From a checkpoint of a small image classifier: patch size [2, 2], depths [3, 6, 6].
Rows from expert 25 of block 9, named by matrix and row number. Rows with one number belong to one neuron. Each number is 128 + 32 x the weight over its row's rms, rounded and kept within 0 to 255. All counts start at 0. After the name is the row's rms in percent of the matrix's.
# up: expert up (model.blocks.9.mlp.up, 32x192x192), inputs 48-95
# down: expert down (model.blocks.9.mlp.down, 32x192x192, transposed), outputs 48-95
up.14 063 [132 169 161 138 124 174 119 126  44  85  88 134 177 115 182 211 149 120 123  58 132 159 161 120 145  89 149 129 113  61 114 110  99 116 151 119 101 158 149 161 235 119  62 123 131 127 156 139]
up.15 064 [115 104  57 174 132 146 132  41 101 145  96  84 129  82 139  84 202 118 117 101 120 107 178 163 108  83 121 116 196 171  92 110 113 114 102 118 190 115 113 139 124 156 111 166 119 106 115 144]
up.16 102 [ 75 138 114 105 137  71 119  67 127 151 158  96 131 188 170 127 135 162 137 181  82 148 101 143 110 130 191 136  80 125 156 141 152  99 134 175 156 142 109 161 118  82 148 122 125  95 119 136]
up.17 052 [ 95 160  98  81 105 150  99  98 128 126 114  80 106 107 127  91  66  84  80  93 126 110 167 121 133  82  61 133 107 163 116  76 147 132 138  74 178 142 129 178 228 175 167 131 173 100 145 126]
up.18 058 [123 159 159 129 134 153  93 113 158 149 129  66  64  66 164 128 111 130 104  83 144 126 132 158 126  99 134 167 195  82 108 146 112 162  88  97 155 117 115 153 114 114 176 142 149 164 173 127]
up.19 102 [116 132 130 158 182 218 113  87 125 125 134 125  77  81 116 153 150 166 126  40 148 145 121 168 154 141 151 132  75 111 133 142 117  88 129  72 151  97 143 147  74 132 125 124 134  86 105 132]
up.20 112 [ 90 131 121 133 130  91  90 153 139 110 181  91 116 139  79 177 125 150  96 172 107 157 165 109 136 155 129  95  90 125 151  80 125 131 129 195 195 127 110 160 212 148 160  95 130 119 147 121]
up.21 041 [113 164 141 126 121 156 255 179 192 131 115  97 125 143 157  88 132 129 101 144 120 120 125 160 170 101 122 112 141 159 153 121 170 136 150 145 124 146 134 140 119 115 106 123 129 102 139 122]
up.22 087 [162 119 134 212 150 119 157 108 196 133 169 115  81 173 138 120 132  65  91  48  90 143 103 115 159 143 138 152 110 139 117 144 106 103 128 150 134 134 158 171 159  99 102 124 112 118 122 154]
up.23 013 [ 97 163 145  23 109 125 125 166 114 132 107 144  89 152  93  91  98 123 169 157 128 116  25 147 142 130  79 149 136 197 167 163 120 139 141 113 169 171 191 136  80  56 162 122 119 157 117  89]
up.24 056 [207  72 114 132  83 128 136 170 163 128  64 118 169 112 120 139 101 177  89 137 143  68 120 150 172 132 114 120 132 149 165 211 125 113  54 145 140 146  94 161 168 107  87 142 124  78 143 137]
up.25 118 [109  92 141 143 103 148 131 155 109 166 187 184 147 133 133 163 144 122 114 137 133 178  73 169 151 117  91 144 197 132 128 112 154 142  84 151 151 167  84  98 125 138 160 144 141 137 123 142]
up.26 180 [ 64 103 178 119  71 114 146 113 155 135 100 153 145 134 123 126 158 178 114 155 165 206 124  81  86 138 116  59 151 143 181 138 134 137 115 115 137  94 156 125 157  96 154 117 151 127 196 165]
up.27 056 [162  71 124 159 173  90 111  96 115 139 126 130  69  95 156 124 130  86  73  72 138 131 126 167 109 167 112 125 143 117 113 144 162 133 178 132 127 153 127 123 153 150 177 111 163 103 106 137]
up.28 061 [126 132 134 143 143 160 127 161 155 144 141 102 145 129  84 158 165  70 164 160 154  50 112 147 122 148 121 128 127 156 107 182 176 150 100 141 125  85  94 156  80  53 133 168 123 171 134 177]
up.29 035 [118  63 168 144  99 130 150 116 167 110  80  97 162 202 152 172 132 147 195  72 115 109 140 158 154 145 136 110 133 162  94 131 147 125 155  90 124 130 104 169 137 120 108 151 121 138 133 132]
up.30 097 [171  96 141 110 175 107 162  92 126 202  97 109 144 111 167 152  54 173 162 115  93 138 100 167  80 146  96 176  97  99 130 128 133 166 159 159  89  72 115 184 147 121 175 140 125 153  99 146]
up.31 050 [105 161 136  92 112 152  73 134  76 149 146 165  91 154 121 127 125 113 134 130 177 165 150  91  85  31  85 125 208 154 157 109 118 138 112 152 137 165 107 138 138 104 204  85 159 113 130 100]
up.32 121 [132 105 119 106 122 160 117  74 105 104 166  68 150 125 109 120 130 131  95 147 109 127 108  88 131 100 121 148  92 164 100 172  84 157 171 102 116 163 137  95 137 132 171  71 157 104 137 155]
up.33 069 [149 111 118 124 117  90 126 104 119 204 148 134 112 224 133 198 115 146 103  76 137 135 142 147 128 138  61 170 148 100 118 120 102 145 150 130  81 112 110 150 156 114 114 126 117 118  69 173]
up.34 053 [160  89 117 101 128 119  83 108 178 109 145 127 136 118 150 127  79  92 142 135  73 142 120 165 111 161 167 142 119 132 124 141 112 133 164 121 171 123 170 131 110 168 125 130  59 179  83 137]
up.35 088 [170 167 158  82  73  78 117 101  80 148 103 138 133 140  97 144 110 165 133  94  90 148 159 106 121  89 144  80 124 134  64 189 106 128 109 152 140  87 102 200 173 105 144 148 152 144 186 131]
up.36 165 [ 99 190 132 178  78 135  85  97 121 138 164 134  97  57 126 132  70 201 158 155 141 137 150 180 109 152  92 140  95 145 179 173 139 143 140  39 104 110 113 104 175 132  87 114 175 132 114 121]
up.37 134 [158 144 106 121 109 120 142 131 167  91 152 124 164 127 154 178 104 144 144 246 161  60 129 100 148 146 126 148 119 149 117 129 140 108 128 126 190 143 119 128 115  82 139 138 199 148 218 113]
up.38 068 [113 103 125 139 105 129  90 114 132 125 129 102 146 137 139 137 192 162 121  98 118 117  67 184 174 137 132 139  79 101 132 128 118 165 101 122 137 189 113 181 119 120 139 180 159 136 143 111]
up.39 152 [127 109 104 181 117 175  49 135 102  95 171 140 108 202 183 144  97  88 169 143 155 134 124 111  80 120 128 124 177 175  93 143  68 135 124 123 121 130 129 116 209 115  93 103  43 147 168 119]
up.40 151 [ 86 139 132 117 166  66 151 107 109 113  72 126 126 108  63  75 146 146 135 207 159 144 142 113 105 119 101 150  87 151 106  78 129 141 147 163 120 174 146 112 151 137 202 102 107 189 122 116]
up.41 033 [155 150 168 115 142  51 131 157 130 137 129  97 132 169  67 169 156 116  79  97  92  96 132 141 126 140 117 142 157 100 165 120 128 167 172 117 125 101 121 170 121 127  54 144 118 148 146 103]
up.42 088 [134 133 167  64 100 166 140 168 124 157 138 109 151 219 145 147 133 120  80 191 115 111 129 158 105 120 144 117 164 165 105 114 139 125 177 162 152  51 137 134 157 148 132 138 145 112 130 167]
up.43 103 [ 96  95 153 121  93 103 158  94  85 129 157 145 111 136  78 165  78 111 139 125 187 137  74 116 130 142 106 125  69 167 128 163  82 121 137 175 121 186 120 175 183 106 125 181 150 101 105 174]
up.44 088 [133  83 129 175 129 125 122 151 151  67  64 117 105 145 110 110  77 120 188  75 149  88  99 134 157 191 173 117 111 154  70 112 100 149  36 122 180 108 108 217 158 130 117 162 147 150  43 106]
up.45 054 [143 112 118 218 141 138 153 135 112  94 133 100 113 116 149 137  94 104 170  85 166 143 115 124 147 170 144 150 162 126  97 107 136 167  91 156 173 118 124 147 139 120 146  95  75  96 107 209]
up.46 032 [168 126 163 170 133  91 147 102 148 132 127 115 130 134 184 149 129 148 147  87 114 144 145 133  86 136 170 131 175  95 135 119 154 154 141 155 110 100 116 164 131  61  84 149 152 102  99 158]
up.47 082 [144  68  98 101 103 151 135 119  90 176  83 110 175  96 143 151 123  89  71  98  88 139 115 149 162 159  92  96  45 143 189 156 124  77 121 127 135 149 104 108  86 133 112 127  88 103 106 163]
up.48 055 [152 176 233 137 129 174 101 125  75  78 110  90 127 144 128 220 101 126 135  78 161 132 133 131 108 117 141 105 193 124 145 139 163 127 102 132 137  90 138 137 129 213 104  94 126 115 174 129]
up.49 074 [144  67 103 152 132  95 125 159 127 135 175 106 196 108 116 126 116 113 147 110 169 165 115 157 152 155 109  90 119 134 131  60 113  71 116 109  91  75 132  89 117 137 112 186 139 153 128 117]
up.50 077 [124 180 175 148 136 134 134 130  79 182  88  68 139 151  93 104 170 114 134 111 145 164 149 102  88 123  49 164 169 127  56  84 170 133 104 137 151 100  89  80 121 119  97  76 155 147 118  56]
up.51 145 [131 166 127 132 187 103 122 143 130 112 166 192 109 141 106 135  97  94 171  84 105 149 143 141 118  75 125  92  91 101 141 113 157 209  89 113 134 184 170 117 154 133  80  97  77 139 153 104]
up.52 030 [115 131 129 154 110  82 187 121 107 133 149 143 131 123 163 113 121  63  75 130 108 128 108  94 122 152 124 133 118 153 167 130 123 136 174 116  91  92 175  47 134 185 154 103 143 134 121 174]
up.53 167 [113 126  81 124 196 227 106 113 119 187  82 156 116 103  99 114  97 111 113  94 107  70 103  61 142 113 149 141 145 214  61 147 101  73 128 125 129 124 109 113 144 119 126 112 152 169 200  51]
up.54 063 [142 163 150 120 103 115 167 131 199  78 156  98 194  88  78 171 124 194 163 142  99 153 141 119  90 157  53 163 102 101 140  82 139 108  95  79 114  63 145 171 159 106 128 162  75  98 143 186]
up.55 097 [180  88 141 107 104 140 101 125 125 156 120 153 174 114 122  97 124 116 120 117 160 135 100  80  85 157 118 121 110  74 108 189 160 109 107  78 102 124 136 138 132 131 106 166  72 136 123  70]
up.56 081 [157 125 136 148 116 159  86 127 134 132 117 101 128 109 139 152 177  91  96  36 128 121 110 112  68 133 163 151 115 117 155 152 124 165 137 126 147 153 113 198 159 177 136 136  92 104 106 131]
up.57 160 [137 101 141 123 209 112 175 126 126  89  81  80 147 151 140  94 164 181 118 105 122 129  96 171 133 164 153 124 123 131  86  91 139 142 146 122 125 193 124  81 141 109  94 147  73 137 115 118]
up.58 080 [141 126  99  41  34 122 186 112 125  96 163 150 176 115  80 151 150 148 124 168  62 115  98 182 120 178 104 115  92 131 152 120 160 132 164 158 134 106 135 124  87 130 162 144 101  91 166 132]
up.59 131 [145 133 127  68 193 103  98 121 130 153 143 141 172 133  94 155 123  89 158 254 188 130 144 117 171 113 187 104  98 149 193  46 133  83 106 143 153 150 134 179 161 122 134 139 154 136 102  71]
up.60 083 [100  99  86 159 165 124 114 189  83 112  76 138 166 115 148 121 129  65 119 200 113 156 101 135 125 112 166 128 156 107 175 131 141 125 122  72 122  79 120 162 137 135 172 143  97 134 167 164]
up.61 066 [157 132 153 105 111 114 182 143 172 141 113 117 149 145 166 151 145 110  66 149 185 130 131 133 114 139 144 142 101 124 150 125 125 103  92  83 127  80 158 168 166  66 137 104  85  99  61 104]
up.62 045 [123 112 114 128  95 130 105 130 166 171 144 107 159 202 136 113 115 123 150 101 106 135 142 100 170 104  82 155  79 185 120 114 139 135 153  91 179 155 115 193 198  49 142 126 106 166 121 129]
up.63 062 [ 84 129 162 165 109 125 145 122 143 139  97 146  81 150 201 128 108 153  96  79 129 158 127 109 130 130  97 134 163 105 145 147 144 167 133 128 150 130 101 116 111 110 141  74 108  88 113 136]
up.64 087 [121 137 145 124 116  79 137 151 126 162 124 135 141 138 130 153 117 122 168  85  94 140  95 152 128 149 141 139 146 129 142 110  82 150 122 109 126 154  90  88  63 118 152 134 129 155  94 158]
up.65 172 [161 139 128 140  99  48 123 140 125 145 156 120  87 114 128  70 162 169 109 142 144  98  88 125 165 114 199 142 126  65  81 144  99 112 163 135 159 144 134  64 119 102 111 144 114 166 101  84]
up.66 128 [ 84  71  84 103 173 155 174 134 150 119 111 175 112  85 173 154 121 151 153 155 116 151 142 123  93  94 131 105 101 174  94 158 105  79 122 110 122 117 130 127 108 146 118 162 149 139  92 130]
up.67 154 [147 187 167 126 195  77 118 167 157  71 103 101 187 152 108 174  95 119  98 137  99 182 142  78 166 157 144  82 104 192 139 137  89 141 135 172 136  88 108  85 124 126 128 134 112  99 147  83]
up.68 146 [137 107 153 122 196 144 118 109  92 126 144 151 126 113  93  61 125 190 110 132 146  90 122 111 141 105 123 184  65 170 132 151 164 132 135 188 111 122  99  88  99 130 151 112  88 122 123 168]
up.69 115 [162 123 118 179 113 139 125  74 157 125 146 152 155 102 102 150  97 110 194 100 125 156 111 124  56  83 142 151 106 202 154 149  57  79 117 130  94  99  98  72 140 143 142 130  73 134  95 128]
up.70 026 [102 161  81 189 103  59  94 121 120 119 112  91 106 125 120  98 131 183  76 175 157 133 145 104 131 130  75 137 140 172 175 175 160 156 120 109  83 143 186 105  95 118 148 185 167  95 126 132]
up.71 092 [ 83 134 115 159 147  35 127 159 171 163 184 102 114 153  84 165 106 128 118 179 142 172 118  87 150 137 101 114 168 144 124 100 122 139 127 108 146 109  60 141 202 101  81 124 160 105  97 101]
up.72 011 [106 156 166  69 138 126  96 181  85 158 138 142 144 120 119  24 106 123 104 147  98 128 116 130 156 131 137 123 117 115  74 126 119 121 156  70 168 173 158 127 166 127 166 195 127  92 151 108]
up.73 217 [137  63 108 184 137 181 145 135 140 159 201 114 157  96 142 152 132 120 136 137 178 157 155 157 120 147  96 111 126 163 155 177 128 106 137 155 132  94 104 147 183  97 135 118 223  85 112 123]
up.74 084 [175 142 140 114  90 109 122 175 155  77 115 158 113 167 128 138 131 124  97 127  89 118  88 146 156 138 160 138 148 126 114  98 118  60 128 107  78 131 155 124  88 138 159 100 186 113  79  33]
up.75 108 [ 87 168 119 157 126 121 136 129 109 143  92 154 160 152  86 143  95 105 101  94 139  62 172 142 156 170 146 131 170 130 139 146  82 149 125 163 144 125 117 102  82 130 120 112 148 155 156 107]
up.76 089 [127 143 104 145 128 115 152 146 145 145 142  53 178 156 120 177 142 165 139 134 130 110 134 128 167 151 150 134 140 111 138  99 152  94 148  89 140  41 141  84 132  72 127 141 169 153 101 124]
up.77 086 [118 117 162 112 150 155  85 126 128  74 130  73 113  80 178 113 150  93 142 123 152 142 172 159 126 121 111 127 114 107 178 150 124 155  71 112 184 119  71  98 103 112  59 131 127 102 139  98]
up.78 093 [136  76  70 133  91 177 106 142 155 140 201 139  75 161 164 121  93 154 114 112 120 108 118 105 117 126 117 136 191 100 136 132 137 127 102 137 188 107 106 117 108 156  69 110 129  87 139  84]
up.79 128 [ 96 140 118 139 102 151  81  79 159 110 121 181 159 107 107 155  66 100 135  97  83 123  95 122  93 138 185  97  81 135 121  96 155 145  96  92 120 136 132 190  98 123 127 116 132 163  90 154]
up.80 118 [179 199 117 120 135  95 159 121 145 115 126 137 103 169 119 146 180 159 114 154  83  85 131 162  82 102 114 139 108 112 179  80 150 150 119 129 131 210 103 129  93 142 125 136 118 176 119 101]
up.81 113 [163 154 124 127 213 165 111 122  82  73 168  75 104 121 167 117 104 107 176  60 117  91 145 212 109 129  77 119 127 106 145 169 107 132 135 168 117 166 153 163  54 120 111 127 119 168 110  86]
down.14 089 [ 98 188 151 128 155 173  65  76 148 152 102 155 148  73 142 134 101 105 189  99 115 176 129 136  70 126 126  71 152 123 112 198 191  98 163 170 142 111 167 107 203 148 123 122 185 128 116 149]
down.15 100 [167 131 181 118 104 128 131 138 109 127  95 143 128 111 134 134 138  99  94 134 144 151 125  79 129 218 158 114 144 150 171 112  67 155 150 135 146 138 124 118 132 174 115 180 181 119 131 196]
down.16 113 [162 138  90 160 129 169 108 160 131 127 114  94 129 124 200 109  86 135 141  96 202  87 157 162  39  91 155 136 141 104 106 118 145 132 168 133 128 147 125 147 116 104 146 107 104 141 145 128]
down.17 093 [134  39 137  61 130 158 149  94 107 144  83 194 150  88 212 151  79 151 113 131 135 133 135  73 133 143 130  77  87  82 100 100 117  97 162 152 122 106  89 191 185 129 109 102 122 111 188 152]
down.18 107 [140 158 178  98 118  96  69 121 122 124 101 163  97  74 195 175  88 176 176  99 115 142 143 128 118 218  97 112 120 161 147 124 120 133 143 146 193  45 130 190 112 160  70 129 118 117  89 132]
down.19 123 [146 194 129 109 125 151  58  74 125 169 112 110 151 107 139 141  89 150 114 175  86  64 122 183 164 201 135 105 182 137 159 104 145 113 193 177 140 118  85 172 116 123 176 135 160 103 108 132]
down.20 108 [ 74  78 117 169 173 138 103 163 112 122 143 136 102 138 182 189 134  74 138 140  89  69 126  94  79 108 114 143 183 102 163 140 143 106  78 153  75  89 114 186 113 134 188 123 105 165  95 148]
down.21 102 [152  79 123 156 141 100  92 117 136 125 107 151 165 116 106  33 131 117 159 194 153 137  78 133 121 108 170 104 130 156 106  74 137 136 160 118 128 106 204 107 160 151 136 185 130 119 108 141]
down.22 101 [125 128 103  84 134 140 135  59 131 144 103 148  59 112 119 177 166  99  84 107 123 137 109 167 108 133  71 146 123  68 157 150 142 141 127 122  85 110 107 122 136 136 170 143 107 189 201  85]
down.23 094 [137 110 177 149 122 101 158 106 121 125 107 115 135 117  90 136 104  99  82 106 110 183 126 105 113  60  73 145 136 148 155 107 124 144 126 103 109  69 129  84  84 125  93 147  72 160 177 102]
down.24 084 [116  99 162  92 151  94 146 129 114 146  99 145  79 126 133 138 149 101 140 152  87 182 112  39 166 140 141 104 117 136 105 179 142 104  92  90 113 105 156  55 147 155 109 118  82 130  78 149]
down.25 096 [147 102 172 217 150 131 154 153 120 120 138 133  99 125  92 197  95 144 124 108 105 101  87 133  91 117 182 154 118 126 120 140 178 135  83 146 123  74 118 141 141 118 174 153  73  97  65 109]
down.26 099 [130 110 121 121 151 130  37 161 136 123  88 177 107 115 103 102 137 122 107 128  83 148  97 139 107 171 107 130 148 129 161 128 161 109 113 159 149  93 145 141 102 139 142 129 152 112 181 127]
down.27 093 [159 125 112 140 126 142  97  88 103 120 110  24  99 161 100 167 114 116 125 132 102 134 143 116 159 182 145  89 129 123 113 135 102 131 117 167 200 119  61  71 122 106 137  89 127 181 153 162]
down.28 072 [141 112 119 103 135 102 136 192 161 168 140  95  80 143 178 169 102 140 150 146  98 115 113 128 119 120 118 114 142 117 143 160  74 131 135 144  81 118 134 107 172 107 110 166  98 156  73 127]
down.29 076 [166 136 129 143 161 155 114 180 116 143 110 139  32 138  92 121 122 137 179 165 107 142  78 121 101 121  94  87 159 128 174 105 166 109 172 106  84 153 116 101 169 134 128 121 163 153 180 158]
down.30 101 [161 153  90 119 118  97 120  95 120 143 125  75 117 213  83  79 167 121 131 128 122 157  87 128 164 147 106 158 109 130 145 122 127  73 182 161 134  73 108 130 100 126 113  97 126 138  91 124]
down.31 104 [129  94  91 194 111 118 189 124 133 128  92 120 102  64 171 130 103 149 136 197  99 128 165 165 143  88 113 175 130 130 150  70 140 124 117  99 147  47 122 153 139 154 112 106 151 152 117 180]
down.32 098 [181 136 110 107 135 104 165 100 100 141 156 137 171  71 143 151  85 156 119 102 156  38 171 179 167 121 117  99  94  84 121  96 115 109 113  89 145 112  86 110 120 132 126  97 138 114 193 158]
down.33 116 [109 144  89 147 124  85 127 133 113 153 129 156 162 163 154 138 163 131 123 170 123 154  99  85 139  98 118 136 147 105 155 170 129 151 171  71  63 173 145 103 156 113 140 118  72 124 132 135]
down.34 094 [ 76  58 101  93 141 125 121 173 165 117 190  78 138 188 102  68 160  94 144  89 169 150 145 187 181 102 111  96 139 165 123 120 138 175 138 108  96 107  67 118 133 143 130 151 129 135 130 154]
down.35 104 [105 166 183  29 107 140 131 156 133 128 141 148 104  42 128  78 105 139 119 122 135 134 224 148 116 120 105 160  71  75  68 123 143 150  97 113 103  95 167 134 194 145 110 132  76  79 164  90]
down.36 105 [134  80  99 139 133  71 115 137 132 117 164 168 106  86 100 113 118  46  94  98  91 139 152 149  99 202 110 180 143 167 116 163 103 139  91 161 125 125 170  77 193  97  99  85 117 137 149 100]
down.37 122 [161 111 134  90 123  77 105 145 113 127 146  67 122  99  54  67 158 140 126 108  99 140 178 155  97  79 141 130 144 117 131 119 106 102 169 106 103 136 157 156  72 116 150 120 144 115  69  74]
down.38 103 [104 190 149 149 154  57 128 167 136 129 185 129 143 140 135 154 151 185 135 120 106 121 163  97 110 193 140 128 155 106  62 185  93  95 106 142 108 132 142  72 161 139 108 200 196  95 150 131]
down.39 106 [177 158  90 165  98 117 129 129 136 110 133  64 132 208 199  94 143 125 100 208 108  92  84 108 135 114 206 120 148 176 132 122 114 158 119 123 145 140 163 131 188 153  98 152 118 112  89 121]
down.40 104 [136  67 111 196 120 125  96 130 138 153 120 113 121  98 110  72 139  99 162 170 192 114  98 176 124 136 123  86 150 148  94  76  94 111 106 120 113 138 138 126 152 119 106  59 155 115 250 106]
down.41 098 [145 166 134 104 141 132  91 113 132  95 105  50 158 185 164 139 117 125 156 181 140 150 141  74  46 209 118  81 149 111 128 115 124 131 195 117 145 173 144 156 132 133 140 175 117 133 131 190]
down.42 096 [ 75 125 149 138 111 127 133 119 123 102 128  93 127 148 167 109 163 124 163 117 149 142 177 118  91  96  68 137  89 143  73 156 118 147 129 150 160 142 142  77  68 128 100 122 168 174  78 138]
down.43 096 [125 161  82 122 111  64 190  70 149 136 129 155 109 205  78 149 100  97 115 145 152 138  15 123 108  60 175 112 132 168 138 126 131 119  79 132 137  76 200 112  93  99 143 124 152 156  84 151]
down.44 088 [165  35 125 123 145 170 186 153 144 130 113  95  65 183 124 124 109 131 127 167 108 219 145 145 177 146 147 142  89 181  81 167 133 161  94 177  88 170 173 109 162 124  99  75  88 124 176 163]
down.45 103 [150 111 143 184  97 156 103 123 111 118 128 180 151 180 141  68  99 137 149 120 196 191  95  52  94 164 166 147 188  94 112  93 118  73 114 113 151 111 101 132 190 140  95 156 152  92 182 127]
down.46 088 [162 128 137 129  90  63 104 147  94 124 156 140 146 151 162  81 158 204  75 190 177 176 113 122 131 146 218 134 132 158 105 154 127 110 136 172 105 117 136 143 152 156 183 134 123 134 116  93]
down.47 115 [132 157 127  95 124  95 161 153 106 135 142 175 109 125  58  86 167 103 118 168 129 141  89 103 205 116 165 143 126 109 156 129 119 116 127  93 116 114 132 201 165 131 142 152 196 117 104 102]
down.48 102 [137 111 179 172 140 114  86 168 160  92 116 156 136 159 122  65 127 142 103 115 123 185 170 167 212 100  96 157  97 130 131 151 122  95 194 163 146 113 186 105  93 126  84 192 156  58  95 138]
down.49 086 [117 221 149 121 126 128 113  81 138 122 166 133 131 159 219  93 109 129 103 103  85  99 198 151 143 124 142 109 127  94 182 103 139 119  95 129 163 144 100 127 122 153 181 151 139 108 163 130]
down.50 099 [127 132 117 169 126 128 186 166 121 135 115 100 172 138  60 195 121 106 137  77  96 117 193 186  60  77 134 107 131 121  89 121 122 123 170 174 131 188 145 201 140 102  98  90  71 103 164 156]
down.51 093 [ 95 175 140 152 108  71 144 150 100 132 133  91 153 142 106 133 140 189 154 134 114 186  83 144 150  94  31 126 159 101 116 146 122 140  98 146 129 142 130 172  96 142 118  80 148 107 146 153]
down.52 079 [133  80 145  73 124 130 126 113 131 129  82 145 147 152 129 205 109 162 126 101 114 113 165 163 149  60 149 135  98 198 110 130 144 131 123 147 176 128 108 120  87 136 149 143 170 156 140 131]
down.53 094 [193 149 159  97 146 125 154 121 150 124 159 100 123 103 194 132  89  79 131  69 121 127 156  98  94 137 109 121 152  98 147 124  96 160 141  81 114 109 117 177 127 163 121 140 127 110 108 126]
down.54 101 [ 95 133 158  95 117  79  97  96 125 114 168  88 162 111 143 118 144 157 147  78 175 126 140 100 112 184 128 163  61 134 157 154 142 104 105 133  78 158 104  97 166 113 143 158 107 118 121  92]
down.55 101 [119 145 136  81 127 172 141 110 107 116 172 109  67 190  85 133 103 104 145  50  85 187 148 122 144 116 126 105 126 138 108 113 160 141  99  87  71  86 129 139 182  86 137 131  89 116 120 117]
down.56 123 [122 155 136  87 137 141  69 129 126 133 118 148  96 124 182 111 119 139  94 112 162 141  98  90 100 128 136  83 127 141 147 120 150 130 133 193 143 131 161 169 156 120  68 143 166 125  47 137]
down.57 110 [112 130  95 132 128 131 142  56 118 105 118 139 141  69  76 156 172  75  91 115 184 217 143 153 177 154 138 150 129 149 155 146 130 134 123 103 113 208 107 181 135 122 108  60 130 115 108 117]
down.58 099 [161 136 138 106 135 118  85 143 132 115 131 132 151 106 102 202 160  79 132  81  93  92 114 133  78 176 114 125  93  77 147 151 133 178  92 104 141  61 132 118  60 149  81 146 117  77 123 116]
down.59 098 [ 52 178  87  78 125 154 101 160 136 141 122 132 105  55 128  84 139 129 122  67 181 140 146 168 107 103 134 120 169 143 131  76 122 134 176 128 145 145  93 117  60 121  97 131  91 223 142 197]
down.60 090 [134 139 135 124  99 116 132 188 121 145 133 206 120 179 142 162 111 128 146 175  84 147 160 127 104 120 143  82 154 140 123 108 127 144  98  98 124 125 117  98 145  80 224 166 150  90 155  94]
down.61 100 [112  89  83 108 155 137 159 120 161 125 193 153 111 192 126 109 182  93 128 165 120  85 135 118 116 127 167 137  87 140  80 106 146 121 109 104 109 145 102 126 112 118 104 124  83 179 175 139]
down.62 095 [114 114  96  94 160  88 194 156 123 133 149 159 127  80 147 158 125 134 168 127 179 130  85  70  94 142  66  95 189 174 119 101 160 138 204 147  98 113 137 119 220 144 109 154 151 144 166 194]
down.63 096 [249 129  86  93 132 171  99 116 126 125 110  59 128  63 237 157 158 157 131 146  93 137 140 151  84 162 113  98 161 138 134  89 152 106 113 174  75  40 119 117 130  91 154 153  48 121 120 146]
down.64 091 [100  84 155 149 117 105 112 107  77 125 105 116 169 180 138 165  77  92 138 210 182  43 140 153 172 196  86 127 139 123  75 115 142  92 113  62  69 125 207 187 157 103 149 117 103 124 122 188]
down.65 108 [ 84 145  86 122 119 114 148 112 123 133 164 101 104 112  36 180 107 113 123 167 167 249  98 130 123  92 133  98 201 169 108 148 138 140 154 140 124 181  73 174 122  88 161 147 127 139 119  75]
down.66 118 [143 176 194 119 134 191 137  98 117 143 176  90 129 127 171  24 158 152 112  73 148 104 191 171 176 113 123 117 177 153  95 124 115 144 111 193 141 137 117 127 104 105 118 166 118 122 120 156]
down.67 089 [ 95 106 119 137 146 126  37  89 149  78  94 124 127 182 112 141 105 105 113  59 163 146 122 149 149  85  60 119 141 104 131 141 137 113 113  91 138 169 134 134 164  70 161 106 153  77 184 106]
down.68 097 [115 137 227 134 138 123 137 123 111 161 120 200 125 120 118 187 194 164 133 114 165 173 138 158 142 178  97 155  73  99 128 125 143 152 125 134 115 203 116 174 119 192 133 162 172 204 124 108]
down.69 113 [223 146 114 127 101 101 124 132 138 119 115  75 112 141 120  88 121 100 148 191  87  94  67 140 129 137 158 145 163  99 158 153  94 142 114 119 151 134 142 159 105 120 170 113 103 134 139 124]
down.70 098 [130 137 115 111 120  84 144 183 111 107  97 158 128 117 129 189 132  68  89 136 148 138 244 109 110 104 166 145 185 187 119 116 131 145 101  67 183  84 122 106 143 135 109 148 136 136 137  57]
down.71 100 [130 195 115 137 131  42 128 150 134 129 162  88  96 149 121 175 109 105  91  71 119 160 144 179 106 135  97 125 144  88 121 152  97 154 108  56 180 107 171 122 115 145 151 120 106 131 185 124]
down.72 079 [114 134 158 132 138  84 150 108  98 123  60  85 159 148 129 140 100 180 144 180  64 113  91  95  64  92  65 102 133  92 130 163 183  92  98  92 112 201 136  44 114 153 104  85 134 102 129 115]
down.73 099 [106 115 116 163 120 208 106  80 135 118 146 209 115  98 139 153 119 109 132 147 132  75 112 163 114 130 174 129 169  90 123 169 123 130 154  90 190  56 131 157 146 147 108  82 119 150 109 116]
down.74 096 [133 189 161 122 122 145  82 135 146 150  67 118 147 156 111 110 130 142 144  34 122  57 120 111 120 121 111 183  93 133 141 142 124 133 107 105 160 151 164   0 160 144 166 168 108 109  85 132]
down.75 098 [176  87 143 124 126 183 119 207 137 120 163 132  90 120 123 130 152 106 119 105  63  65 131 148 144 143  51 104 103  90 114 131 132 152 101 145 111 108 155 113 168 128 168 140 154 142 110 136]
down.76 095 [114 126 135 122 148 138 122 130 110 125 162 120 136 162  93 195  96  89  94 148  92  72 122  97 113 160 126 183 127 160  88  64 141 111 153 116 121 168 150  74  98  63 133  66  97 100 129 150]
down.77 079 [132  66  97 129 119 108 119 109 103 145  82  80 132 139  97 151 112 188 123 106 155 132 154 133 108 100 115 158 161 148 169 136 131 137 110 163 112 121 115  98 121 142 130 105 116 115 183 109]
down.78 107 [144 157 121 205 124 193 109 177 127 123 162  50 153 144 194 117 144 166 118 109 140 143 136 132 154  96 135 142  82  89 174 150 104 102 116 106  67  94 109 179 164 130 189  99 118 148 121 105]
down.79 101 [127 152  99 195 175 195 168  76 147 130 148  96 113 133 207 125 121 154 127  38 161 112 115 149 146 114 161 110 142  85  95 144 142 135 133 145 138 154 127 125 124 158 153 159 120 153 136 120]
down.80 113 [ 68  47 125 118 145  88  93 128 129 131 129  67 175  91 111 124 115 130 143 143 149 102 120 118 111 145 120 112 178 138 125 141 138 172 132  65 147 107 156 123  97 109 136 125 135 158 111 113]
down.81 097 [128 122 128 181 122 109 123 115 123 136 125 121  89 153  96 120 148 155  99 136  34  84 110 106 121 117 163  79 151 106 128  88 142 108 146 183 169 103 146 159 156 144 156 162 107 177 124 101]